A small image classifier, trained from scratch.
Training: 9200 steps, held-out accuracy 88%.
Data: trained on microscope photos of single blood and bone marrow cells, 194171 training examples.
Rows from block 8 of a small image classifier, named by matrix and row number. Rows with one number belong to one channel. Each number is 500 + 40 x the weight over its row's rms, rounded and kept within 0 to 999. All counts start at 0. Numbers have three digits each.
After each channel's rows are labels from the 100 images, of 14976, where the channel reaches its highest value: "top examples" is what is common among them. Only what is clearly more common there than usual is listed. The data: microscope photos of single blood and bone marrow cells. In brackets: how many of the 100.
# convs0: first 3x3 conv, stride 2 (model.blocks.8.convs.0.weight, 256x128x3x3, each kernel summed), inputs 64-127
# convs1: second 3x3 conv (model.blocks.8.convs.1.weight, 256x256x3x3, transposed, each kernel summed), outputs 64-127

convs0.171:501547522478502469549549448499517495467550458444413477496421468479490513489471496535455506482502505521558491465550546544389551510512525454454467524498516516465505494498451494517504565516511502
convs1.171:499516508508518455502543529411477551515552619439531424517478520506462516487520504541607507539475480491465543547427520507485461553509444421432522495465484462484441455486448436503428487485537518
top examples: cell type: plasma cell (27)

convs0.153:463541455501460399491559506471434565487530488432427450548542508439492552510490431474565523548452483548497462439468496564532517533477473477472552556541457547498479505532496562522535492563480452
convs1.153:453508458530444532410569482455420477441475506500535474570510556430468474570568516430526534459475465451491476490418577588518487521521528567467467541489536489434548476532517488491515511522487484
top examples: cell type: plasma cell (26)

convs0.131:490548448546434474449538468521429538499487515498536425536533445501496454537567526430514462475463495531566528475487467563524483506523519477456455572509468497505474502455516494547528432457466473
convs1.131:488527495528532484475503566575475495511464474531458459510493494485477522451523494523537571559437486482540506537471567493548480503523453485526509475478549508488462543507485502495449490486525491
top examples: cell type: promyelocyte (51)

convs0.54:412496479432507484473489482524494544492467503529466508505482513462385443529508467475527557491502524581435482524520443539534597462509527493467484463519471502419473459502457478501442527445551491
convs1.54:519577493487579505490437486532482581536474484575449468446513554434500544482500508509568470514575516500558497540516513455520533503477450493498543581539532491482524492468493503415529495504480463
top examples: cell type: promyelocyte (42)

convs0.209:475551588464491454436542504494528484493464515453535498489479456514542561547501473541517508516413481455473544458506541495503460452471470466531544484506530612466445495466494526448512557479486496
convs1.209:461489475462486477502517506458518485473504484591498583529588468567487475550477477568431533470498522533459521500488478489524545530494484465493469510518548488477487504492499565518569522529490505
top examples: cell type: segmented neutrophil (81)

convs0.39:522534422523522521499479479394440457531525507558558429579499466468416549476498461432488505498534475495455504509517507488483424429479536509454525465533520536533502490514480487443506492494506607
convs1.39:587454500486498455521515531529451557501477502542484538527531431511558566491522538511444468547461520498465462449563477494452515473449514450480526555484484545496504504461486539521578569433456479
top examples: cell type: proerythroblast (63)

convs0.136:465586404534562462480540538508472466559457504588508471482496567472593449504492492540472507459551518488526542522524539505435481486473546503475514457485534466525453512532504527506479460455484565
convs1.136:546435503459532510511482504489563471507471494534539586475501540496484528519542445501553592564507474544417542489506530514473526546492493451505488520489573459477572545539578439506408425568517489
top examples: cell type: blast (32)

convs0.56:502538473525421469457534505559465492459583486466506461488488509509465527543549483492539468546474438545508447468508458477454554565553555479502418511474444506547550497504522482516476473512551514
convs1.56:532482452450473570540488561426491432529538526455492464480525477495431502538538480563533471451456547532487474482529453527534537513489445513492492508476550439390503551513524441427486464467478581
top examples: cell type: segmented neutrophil (85); smear: peripheral blood (67)

convs0.241:525485495434512493471570490579459472511450434535520556470480527538526557498511519533469502533535454497437565458425540478490552503504490502515497606507514510520563485479507535467458476468454566
convs1.241:558474519482517472529538480512518488490467495468497513460465444446508532521508493480492510616493510506490558448562523468446488465504498543516518528466526541528507523466499498466546459573565502
top examples: smear: peripheral blood (100); cell type: myeloblast (66)

convs0.252:535523465458587500475489476503520460456493414471545511523501480451489492469479535534501492493522472663512492474512528481473494505486494466470503421541507478511539453520493517472427494492512480
convs1.252:490488536488510498470431470489484582509440491489496543484543482501357498445446532562563529498463480514494482469547474473467547525476458428537532546491490482560526508484470465462497474583542506
top examples: cell type: promyelocyte (44); cell type: plasma cell (33)

convs0.251:509466636477463505456470539503487441489544452507473513509428478456547479477489533445532460466492503488480612571462504524493433535541491546478539491511519499496549546429470501485465559550511492
convs1.251:490578568468487452534474469459495472514507493466525456564520494510481495517457496539487529553481456547520496464587562525499466472455535507477504516537503425498549601407480470524454467482522476
top examples: cell type: artefact (31)

convs0.104:538527566499488464574541474533534473411557500521647427512473477483540541460533536510472513524459548471485486439549458453484547579479508491486544560458412429495449497497508492524536502485521564
convs1.104:502443492494490536550412520459488488441540472469502450534421499507501490549447475480480491474493431536501513498497472484468474572538608513428478545486582529446470504542471473532504455492437551
top examples: cell type: band neutrophil (48)

convs0.41:449486423480515510499510561472537493585436600536428469478509542541500513486494579514475578558522556526476512454524461455546519459510585518465512468507432544474491435518556470448517499493507522
convs1.41:478435513486527520529519472406490481505498589536545556543485522540486500563498418540437448519470490496422548474478541477460487504522476572583487412554520489423467539457490525508509460551511542
top examples: cell type: band neutrophil (28)

convs0.12:545436502488512481448543458533493515495512472507403452475550475591501464524482488561441506453481489487533451479506506569499534484534594511548572510489465496510460498464522415543507462431526551
convs1.12:505511590464444479550442466448550484450509452477496491453474511515470464564459513526447478592560511523554513595486508534497434515491490508588464526592486534468536518453483523502511464548461540
top examples: cell type: segmented neutrophil (85)

convs0.26:499486481479459517485510479554472531501499501491485504466496487480527520432562427477523502474479522449486506522444437449477486496534512513504395480476518509547512452500582528531447537481521492
convs1.26:518491492514418565443578526525512511515513562523504488503546587510531484574468479524482557552530415489495511434489578519500447546521558417475417468461547454481488492509550469550489529524482501
top examples: cell type: eosinophil (40)

convs0.110:479496518498532417494513441468508494501534539525477521554539453463525474537450425461513595537499532534512483506578489491581517527521495467570542507559532449484539502486540536508490476460467556
convs1.110:532467550467526497486518473607437464401486508511480482485485472505522499547514435496462440521533562589506468459431524517510452516539478526507552509497440502526535459439522575518472467504483494
top examples: cell type: artefact (30)

convs0.94:526561582457527466511476500499501508498600471564500516499528528449510495480540451463513531566481484526470520483546474504489463495533509469573503461421437617470451484455469483451456512517457530
convs1.94:537504500518542415456435509426550426387530461524514530496477500486445529504504460540517508458506527480464459552529497473491509536519472436510503585491484450566526500418563465451482483499457496
top examples: cell type: segmented neutrophil (77)

convs0.1:426483472437491461467490481484485479481494524430527523499503456478458543465544512522523505508492503445480486505499506574431463489470526500445542519460473538547489543467571543493465526452563612
convs1.1:479479542499491581446477507535480508549530479518489464524439467481547507469556486564497551484518554528510492484502595503482526492397478547469540538473446464500578510440515455440500556434506529
top examples: cell type: segmented neutrophil (92)

convs0.218:426520526420438441491480560497525532544493667542452524423453516481524498518488420548511474479522497498533524478527559544475538522530492494485503467553484579480464582523466457541530596506496498
convs1.218:489511487447515501494503438455493509470479493514502519424568595487541555494489457502502463477535539460455454458530468463513546552515494556540488534451480522516544436457558463484518523555540539
top examples: cell type: eosinophil (94)

convs0.167:491442512489446498473517511404436502524492498540501567450511485519492481490483475518576481466434532441535467507613454530513527498514550549524454512466498470448483508498492464426570520458463453
convs1.167:501576473573504443429507504466535545446526516500522495427511554531479484475513468469527490532523475479459450468543487500505453459435454441545504536486522532563564480516541496496515436490487473
top examples: cell type: promyelocyte (60)

convs0.99:497518498580472493556476447499453541573513430536496577505479532480489498561566505541470564462527409442509526421528496558467467476516460524527479425475539516462601472464564473505490528512511500
convs1.99:510461502501492504507460496468540414567416486495500573530501497527461573519458499531489532567460539528446439478595491500540535566512462541584476577556519530531464489490464537428553462466517435
top examples: cell type: artefact (43)

convs0.34:568466487496519499542424455527480474511484484592517464490638427545569471478458544483524503538515514558454497453477501499489442504501451563444510424546487488424480525528437569509457583510476483
convs1.34:464486452474501523500532478495468484470473504508512501580486490523465515466484462469524558465478461486514526423555484545514587579451409510494536472480432446394415520561507524534517529526581509
top examples: cell type: artefact (48)

convs0.211:482524523503527525525525503433473501495459448505493528511504475475478552556553493473516450558607603529471497467487463500465544528505451451505443486484482509565523486462506505488511483500569533
convs1.211:479492501507518487488498489435425535529478541543447483532495497458440536456534522441476566517464506464545565534513460451508534572539547519474487493531447496453479518465541445452509430554515574
top examples: cell type: segmented neutrophil (52)

convs0.67:447509455440529545552540517473518482449517518544457509546464509500530530462585500502551494436632508533453450488453489451555539531500470518500446574491445442503482514516570443507480456493478509
convs1.67:446579503481495492479446481511480456495531494526445461586518519480483510413508491500548500510491443503542561568455512443543480522553524477523533503554460544447484449428534490477591475537518487
top examples: cell type: blast (38); cell type: promyelocyte (25)

convs0.118:478521540521514435518481461508562526532570445499543544488561520527481552405484445543530527456500457397449525527419441530520498493439478417585492549503524470541491490488443570519456538524541495
convs1.118:508455444541479527404480509546464514393465487476572445480460443502488515503524520548513480516546512545431537470478433515558551526494512459447518545528525495548456484592516544476495416515500438
top examples: cell type: band neutrophil (27)

convs0.137:502560518499461467462560521457524554491519478440532548553439511470480435575462514492528485494488531513521558493461480529516469445482454453529439397520470519504552464521483490619508522406517605
convs1.137:476484423492501467432493508470435479478474530559529570524474472542478485488563476505410490521453472547478449441477497446488521493510439439523490537546478506485574539584493514474540463508467478
top examples: cell type: blast (48)

convs0.182:494524546434462446561499521556456543449525447484513462514553435484522475572469472456509467499517471479459489439554527506438519489494431549522494526544497492463518452496470479561565498460476606
convs1.182:543560550458483534456446414519449522459450484453495475467544494422412585540475471512483437524497481438527522548465493438585497514482484518518516472487390413503502504519433499548456466495432503
top examples: cell type: band neutrophil (46)

convs0.2:462436467545593470544473527472467525456527458525503479564422443531451508468523520531430564476484542589528517383571453551510483473563508478503498455492589485578480527465563546475502454472469514
convs1.2:524506519441443479533531469417495471472476535509451635452546546503438534488499418477551508485485458505469431457571482504468457524456470466498479474502463497561535539478520465445411498505523478
top examples: cell type: plasma cell (40)

convs0.230:536484506498507504494504507539484570498538514481514491500546482485515486538515546454471450551442484507472553532529511467497459500488579520506444510537502442426430452499519467491493526582482512
convs1.230:467509513504464485489501493478492480472507494470470458576490458524482494493453480503498522514469481491488496498469506557513476559487431459498493598422461528504386484536467445486463543517557581
top examples: cell type: plasma cell (50)

convs0.75:456493590442493520435447505514519573398500646566513535495523452492474503495418519523483522587505511497438519490504461496464506487494500505507502446482490528530433471530503475517483411480486547
convs1.75:450458498436444519565459476491473486476485533556542535471502465479435529618571462529442463543515529525473442465504476528501536520447473530528515509486492505537468485465468436476491498494490466
top examples: cell type: erythroblast (83)

convs0.250:498477471507522473449524503475436487465514483495473478502532520498531438444481491530479475522515399510524526454514531494471548515499479460452475522458493447478534486516508520576501541493523587
convs1.250:521437483545499546482518549513460467488542455489476453525462475492455552501515505499487470556467491588457478481479489492437513468501470549445482503535476394506526448452560577551449516565508509
top examples: cell type: promyelocyte (64)

convs0.117:464594525505515542513473514460492507448535502487548548585439497499558495478522492472500488527512501501474514572467570526515567515566493564451501504509400481541482532531479508533509490510481512
convs1.117:548453505448460497571461512509482520491398462513487484581484565467484505516506493492511452489451474518496508515533539507414457470544521498460450511501486537582484523473545493465581508499454491
top examples: cell type: artefact (29)

convs0.13:474499543517454515502507532440534460477502496518488430499495534486515457506564467425506437523438457545488539481618529531460491541493461484504481534489413496478543504463535459502439491479437473
convs1.13:500506520554541501402535519519494451501478488484502460455456448610515490469506512547543455486484545449503519516538542511472483495461512528485550534498399539565445558442511478429426509485560488
top examples: cell type: plasma cell (55)

convs0.37:543563485522451481461470462562582619461498574526532483489501544472481474509553454529553458448527549536497499495528474418493495438524507479445513520527455525473486466514487490514577524499486477
convs1.37:475544441479499501463458517534492496480509469522470498365539442515500527537458478478556496552492501480513512468461499524544554547542506511521513502516597493557528507492506521472459515520505521
top examples: cell type: eosinophil (95)

convs0.52:547553460521486540494480578596464440557504440470519444463463466570502509530549419509478476466495459500480507460445503594479488479462439556459525511457439497495556520499563508434458467509444508
convs1.52:470479503480531546535507464538539460556496528508539516585596534502440553475475565505522479484470532477464492487492471427479485500555568388545478543564487492501479526462481512605562485520479443
top examples: cell type: lymphocyte (84); smear: peripheral blood (47)

convs0.18:489618516465471478448468542445592633494504508548473511500419517466508522471480490490475478470485544544504514499506510539559516487522566530442475475474527462488498457477490465516448452473463459
convs1.18:527585447487576500528482520495477455502510504532512512404434530579466543524495443546497552489518506516565460511430528516506551530473502556546483498515492424456507516530495438538397529466575539
top examples: cell type: eosinophil (91)

convs0.237:521479481529539463485471494468433541464465453498539506440498471532523596565430497527499541540535493519430444459608515535525595420477453447526475518515495532546507449501467518535466437473498456
convs1.237:452473547535485536544510518463503542457523534419498431514511451477554492475483546455432505446449498561577461467403477493462524528461538577527487494509513537479525446584487487517504536451530425
top examples: cell type: lymphocyte (47)

convs0.204:578493458475534527511525493529440564548479416445499529535501615453533495536474514585505474514537515483486491513511502477616556455500551489487547492527524498500517512530499556491563488500526505
convs1.204:455455502484515502536497491444484503557436557535486477569486553418531522478469456510448473506510498544508473416422498459515489491497547507555513459478523476542512549597513532529505509547511577
top examples: cell type: plasma cell (80)

convs0.68:448572524521525514459454536551557564560481498460482459565459516471473466458445526458517560506490482477472502494487483442494518557477457527627547476458549494526491425446498440517486498542496548
convs1.68:506525484507605519507410541450581463533506445411517507459451500551530507455529505480536514456481533565525496579515513473505527442515548495448520505491475512519449504393495472529501418476530487
top examples: cell type: blast (26)

convs0.24:571541514473494543433457421480461446573497450568527466538534479444456466520587484451468513526503491420546533536492495541427495461469484514490533536441552477478510469460577495532474463485501552
convs1.24:529523557542538558551518513441577495522483481430465565503558520457534464523472509545487500570516453466524476519568478444451580400531469543602519525530518494477468490495455521464490444455459472
top examples: cell type: proerythroblast (54)

convs0.146:463499493514501498434533597564437518510483476511485474533497499483513466503480484496561576582541491538515489499478502599481518505460559490507495493476505575526599477500461506514420479531503505
convs1.146:556511522519538499431523501511542522499527566450550528497463437553497497459485434424527526566493506493511462438475543475458566535545420562568494526447544500459566516468564502490507444405493480
top examples: cell type: erythroblast (55)

convs0.93:538487400407499552477469535529485513476506488518482548489509530508454558476473573498592536514545467500489496445461521429521517490462500532491569533481545457461481518490454450486530508476495513
convs1.93:535478497498581423493557530556574552479469533518480524496584450478502516499509463535471455509552528457495526465411453469543486499510457546486466470547485467511464470542505511496583525443545596
top examples: cell type: erythroblast (41)

convs0.213:492558451477497430436455454474434506526486492479495554505533421483473548488508447517524511494560556543574522537489481533403551513493556474485507494541512515509588505502455471477518517479478511
convs1.213:497499475487519510444417502505518566530484476494513512544520496469469435442509530563489556600518610443526496523487491460515468468434440528427503446515487522460531482469446502527547484521499467
top examples: cell type: erythroblast (53); smear: peripheral blood (45)

convs0.159:559574444488514476537521535589498543495519538431547548499508466509545481489598476453501471504471551474495487456576479425484425482482489484508448522531521481490448560510509492527492460475528474
convs1.159:553537499455505622491468503492495472526532478511501496499453456547521527519508493478536540517484464486460472448541518483454532557485536545451516595482549444426499511573503449511445529539437522
top examples: cell type: promyelocyte (46); cell type: plasma cell (27)

convs0.105:475465517453470482480506711512472507464589534408513518497493507513565495483544512535584423484517524459520497500550461497482487465491475498457504531472538471522505478480496522458567515481503519
convs1.105:492510531466437546511492564482538528487616477492474493522413491513533435452552442494527578474509472520497527439459515505444478509487605495407574492503490497513524476553549491437559498471486492
top examples: cell type: proerythroblast (46)

convs0.194:423535428499488496502452472469510481464541489421477513555500489530525526468478515624477488552437474486467515568487595527539566479501464513453501538484453502571467504512482541613474545497501489
convs1.194:424500552525455493473454531491458509520478503536482524470457534495518470506463579529471554497496493513526487502528523419498463516513544492466519449491476485551494481540459540507519528473512481
top examples: cell type: promyelocyte (54)

convs0.198:478518538482533483459531503463489621504444453498493446519465563426491527500502495522541574482539547546502529481475491510492504495516517580494497480474451646551471519493464477451472526447467488
convs1.198:483454548489469504543460484495469536521558535430513473428447493481499509479520555432447513519477506484501603445459516476521476506543468406547420528464558584475489582495435529471535509510552531
top examples: cell type: eosinophil (82)

convs0.214:487510578455478487495514536562500471501595485444467521494478454456484502442494554517499541462468555650558456517499502515441484463508479474461434491485508520454598487469511493457536512484465440
convs1.214:497546476520481458491520494513468461499548478526546518429429494505454478558550522394531447441435548481521501445525489458529512532492426501520526469534464550468487502483435464477500527454533572
top examples: cell type: plasma cell (72)

convs0.202:518512556450471442510576432499538527513494448524536468426521473508479518474579539464479536497485553531496483539440520412486497540531509500490523539443513503406467555432526490474521422464500480
convs1.202:482444465538490474473477475530506514540456474551523475495577492482527503519472516544462502490445428485460485520520510499508507572482571500426475534509561478541438495400615521507515432483508494
top examples: cell type: segmented neutrophil (68)

convs0.95:518540550447555517524469442571533473433524463519491483550496595506464512520432451444545527496572510515543586526428495467463532487475501545522495548482434545471562513541497478501542452505499527
convs1.95:489445403515586482418485494473505481540532512461526458475468501466511540438523566542470491509498481553487491531430479460501493458510483573566482492498457511493480519499483519491510529584535531
top examples: cell type: promyelocyte (33)

convs0.27:542617498439474473511442428581542427485443502501536492514462476477509512491524526466459478500583442460488558476565489573515459445488520510478471421516449538495472479520493471501549561521522581
convs1.27:573505552494454503532431454520490474521494483513476536446495481508594529489506444485513542415511491447456509502455523526534515459442496552534518481497565506482500483480524460517501496536526500
top examples: cell type: proerythroblast (66)

convs0.44:540450451490518509518493559439518477410512531487476561536499509479515577502480474483498464487488530524551527508472588508533446520483537551454501539506457525544462442456483463561563513581503474
convs1.44:482539568513521521434558497517538509413519459428525548450443506468523543484482543481429469456496459487495502442493482447500429522529533421475457458463536469537517524526410505486538526533477447
top examples: cell type: band neutrophil (42)

convs0.57:500457551474540469496538507529533529481521445516543431470512450493548481542470544476498539489488517460470466483506507525491498494486542574471462442525493549472481464540443515476532490523531520
convs1.57:563488539494447604442561499422450491508500506535519499546478495568493471559492494461488465558470471454489576472474485482494561499485440466513492504432458445551451506507479509503497483525528529
top examples: cell type: band neutrophil (28); cell type: promyelocyte (28)

convs0.189:479453482542511520480452434434446456517496455496457559531513473452446515556433502555458524534518515453519473461565509562573539470552511468559468562425505533546461481501522520480518470476439501
convs1.189:512490448485444509547420567566486541500502465515480488447506497480466484535455505492533471458509425457514522578495533528459536587537561571565443571428513469495472525466516501508486497420583526
top examples: cell type: erythroblast (37)

convs0.127:494488496530476505491516516541420359498553509501477491492448500571548447501472536539455465549464525467475513558512544585563552433521539517460538469476452507475414531523512477480542490497565515
convs1.127:461524541434513509499448482591468543534512507477541476455457556498431489446480490557549482415516511463551481513514508498464506522565479484513547464482447508450561464532477465495479514470597444
top examples: cell type: artefact (41)

convs0.130:469484541450477455441490587512463531541546512520508550531538539479493443555513456519550544589447463470575492475516496426482502453492535480412496541530480521530557536488532443524537441461507467
convs1.130:538452528501495586522550548526640530488444500505545529476491515503469512533496545551467451534427579533491473447518460487507520470533474538545489450521508429546529500502515485458530509451464493
top examples: cell type: proerythroblast (41); cell type: erythroblast (41)

convs0.3:504437451497473522457453481509489465513476524561500445489481548527512494501489483450466487537523513520573578511458492512564497525513548479457524449482516650437586528464462467445523427505522531
convs1.3:546499506451543465536476471477540454546485494558512518528523530575465460534436533477506493480454607504507451477501486484509510438491483517537449453498437515483543551530564508494521510509538423
top examples: cell type: erythroblast (82)

convs0.255:496491521560506476531489498524509520481525441556559509465460513510472523495517464594456508490528362532616532502445474500512433495381488473470464468475550551443557499499544443447539581438490426
convs1.255:497499448478540530501571536554470565500508513433501488563608466445491545477516530552497464488431516486537495461541461462484448497466535470478425518506490485554442499481520434455532489482473638
top examples: cell type: artefact (44); smear: peripheral blood (37); cell type: basophil (33)

convs0.65:505466471517576500557466476576534477542400507628494529520531482551493555550507487515504473470480469468474427497422441496459545513585500534434461500478521483528490554506507449467483499493458432
convs1.65:491469587423510575518534457526497462501539503492425493508516555504416509527478515521515536466459485516543535533584468512504495506486483429538482541465465532562518526487456449480516489586581527
top examples: cell type: blast (38); cell type: artefact (36)

convs0.234:546504620477464443449481472526522504496408575470505515504469544484525580532482455428529515531571497476488544458530483450480528481497440453494451514508514592451486567452532517486527542528455519
convs1.234:419442458466540503433495501411442533494445476533513466621568436511546498474518476484508461543487513491478485547494492487576511559460502480548500477444551494529471482455494539572495528497473489
top examples: cell type: segmented neutrophil (78)

convs0.10:526441471473558521500537405492516523543448533491472544459510500516442511499468551546576491509531508545501428432481510423577507506548545522506514515536558553504458511519509564521553529524482505
convs1.10:500493522487534501503497478573478493490524496510499448464473429467462446495524538549450502430523518469480483589479487550530510512413502512574431541523508439510487522554522515496519494503517506
top examples: cell type: lymphocyte (59)

convs0.161:505511542489531461475483501467508450529434444455483423494458461543482552541456581499496536554479518514538533511514571512502544532458536517554447495536456573489489531482465504448523510634506557
convs1.161:484489517521483502496540482548431473474513428542436539522580498471500464464435526561449502526393511487436490524473541459515483479484552531512489520584483544469573476510463515483497497470514522
top examples: cell type: promyelocyte (26)

convs0.51:460530500538555477491500525489536397515508521533499513531518422500481478497498487486496554489551517519466499503449551471506487504510453550573507498515525565446536498541445493450556556473483421
convs1.51:432437528484484524484496488538568524482497447516450559498534518485415492554501493524509499452459488541508565494508507425532512482445481438409464521513521492517541470451530475472482515482530493
top examples: cell type: myeloblast (30)

convs0.165:496433524446494520457485469512516452536453466493452510438462562494479502539492487483557550554482519427417476459475507522490500525540500503493472542496561544496557421472513469472457526455531510
convs1.165:542493464546537517504434537443533455549486492468525423511483482466546496478475520484475548571502466455485585596467453516488528563556516512456476545484587533487476539448575567537505477528519536
top examples: cell type: segmented neutrophil (94); smear: peripheral blood (45)

convs0.77:503495505516517473477553587429484445509429608512494479488491477569519565557510508587444506540517479481536508504471534578479582523501483488403505561498411520484532529472484475547486525475519487
convs1.77:513477473489534421504515476434461523512420513563548531556504523519549536522512520527450449445520504374476563423516521491526480543555435516579472522531436477577519482544420506548508488464486561
top examples: cell type: plasma cell (31)

convs0.152:533485528549542500471521533520531550532440465544506520531487500425521486540540496410467552452488517495439466489480520524493516625501457486564554499494502535482539525459491470470501411535549549
convs1.152:610474405576517524504572502543552495456549519464430477498415512486516414444461407500475485525474493490461439466498507502457504525475511539451449550444477502471508515358547464488499569536549432
top examples: cell type: erythroblast (67)

convs0.188:538492491513512559471514493519538474585521558539488558457487498475498428562506548484518517476415492486450555519530480570538486471486511462475515466562586483484467496528492489488476452501504563
convs1.188:529467509495427498426517415443568449484524555542524549415427485467523437467513530482547517505500491462476501529485524478438530512511459515565553515483459481441506532518446483450477446536466511
top examples: cell type: proerythroblast (52)

convs0.5:533473497453420451496512513505499552527506541527483498500485557507485443474528488531529503506455544558475529496520454463535509463455524489506412519501524448526497499473530485469411528483538500
convs1.5:462491502428607477532444489486479481450472515505529487505485495484463496459512465520569477495532569537533473469548470540546537572535500500462504597516517471434487494522483525438531492549493521
top examples: cell type: eosinophil (49)

convs0.20:468575500487468503489567450563450540537458503474548475508486543498490522533440466475494495484525436529513571551485506406434502500497488501500466484551448515521443516535511484541476497486456604
convs1.20:511468501471489423498581568498477523447486517475518428469512517565522541474504489497517487480502506529434488515401518415503496500466519490501567519414567447521485507518471443441488528523401466
top examples: cell type: blast (39)

convs0.88:546484503506500499565493491614453428506483411479499478489517527536472457521486454440485539532559498536529491513437498518560524486498562498550526522446470480479503504505464493485474481580404517
convs1.88:485516495451612493404519505465546547526519489552538484514622544479460592504472524493558440526492522578500494544505416506474600550464532476454473504517508568476540465517464521561541484519513478
top examples: cell type: lymphocyte (35)

convs0.40:435515465493572534528507419461527456429478503580516503480501549441556513495500534503460447483513474466540475550502493521451505495546524544442474429519485536521460515462652526487536503484484511
convs1.40:498486585580468528463501514538486556466497518478536554529568503535463502467523477461476483410494485514531457493581471542499527542583507584526547499550520541569494490498477471515474461436410471
top examples: cell type: artefact (46)

convs0.103:507460466507520568512481487569497469497537544475473521497491440490495529492485476553610444427501575498561522427478551493490466479512525443524589514481508402509442475462489448542462410460468491
convs1.103:489433529476518496466520541500523531523492494582507488451487428515523510530495490468562535511523530464480600529491477524573483485431552510524485477480499497529490543502504476510523534483619554
top examples: cell type: erythroblast (49)

convs0.215:517516529458515468466564509553557463444492479443453494600491463497506519518529435516502540474443562485515562465440441476541426465517507457480495437559542485458462517474490549607440466506461494
convs1.215:430476504560536531440451533447419523497509501458472433500519452458446500488539457512549532482513511511550509547527497497464484536516448489406501461487452472514538518530465489534567445566513526
top examples: cell type: blast (28); cell type: plasma cell (25)

convs0.109:497545446534500520520496462451540548498519565515459506519457501547467468509470506502544419533443497391501553518498501449509516447531546466491539479539495493541452542505470492396433495542487424
convs1.109:540519506492551527529488511492439549557542624572530550513494506579444554493448577499569507548509559425449502526497477573476556529542489480476461460511492571489471549560541493486521462504572449
top examples: cell type: erythroblast (39)

convs0.246:487548484449507564582500477500502521531549498455510413547510519505507466442542515504486534532507468457441470472594457534474446497549493488446475502425555566539512500476479409527524472548490412
convs1.246:498489484494539514430474559485486492495526485515494552465461413545474437424492537546450485484497532509500534490531554501516547473469442547511478510541551490462512475473511523545572525512535430
top examples: cell type: blast (29)

convs0.119:461545486516496496472451550523531498525532537529490419519401474451539443518490467523559537482514545463499562455452542375457414508452524428533471522594590485512488547488543507515563492518490494
convs1.119:482521470488524482507496441488561495498499529453523534445521549492507572447537465524542555538480535530471492520646494476510470527499494396447445503488564492512530563402495458449497496510481516
top examples: cell type: artefact (40)

convs0.174:533482593503519493587473551480488525437503550540514518529465539482508485460471538559522428577494505542525430509507469495587550495458520528489511598521486525529508522545430465505461575481548492
convs1.174:454428518472518542507524536481488508474484479517512541505447427475388461473499521482483491460481511534473483474531523541523508585498478595517416486513500501507569437549507528497601507468511470
top examples: cell type: plasma cell (27)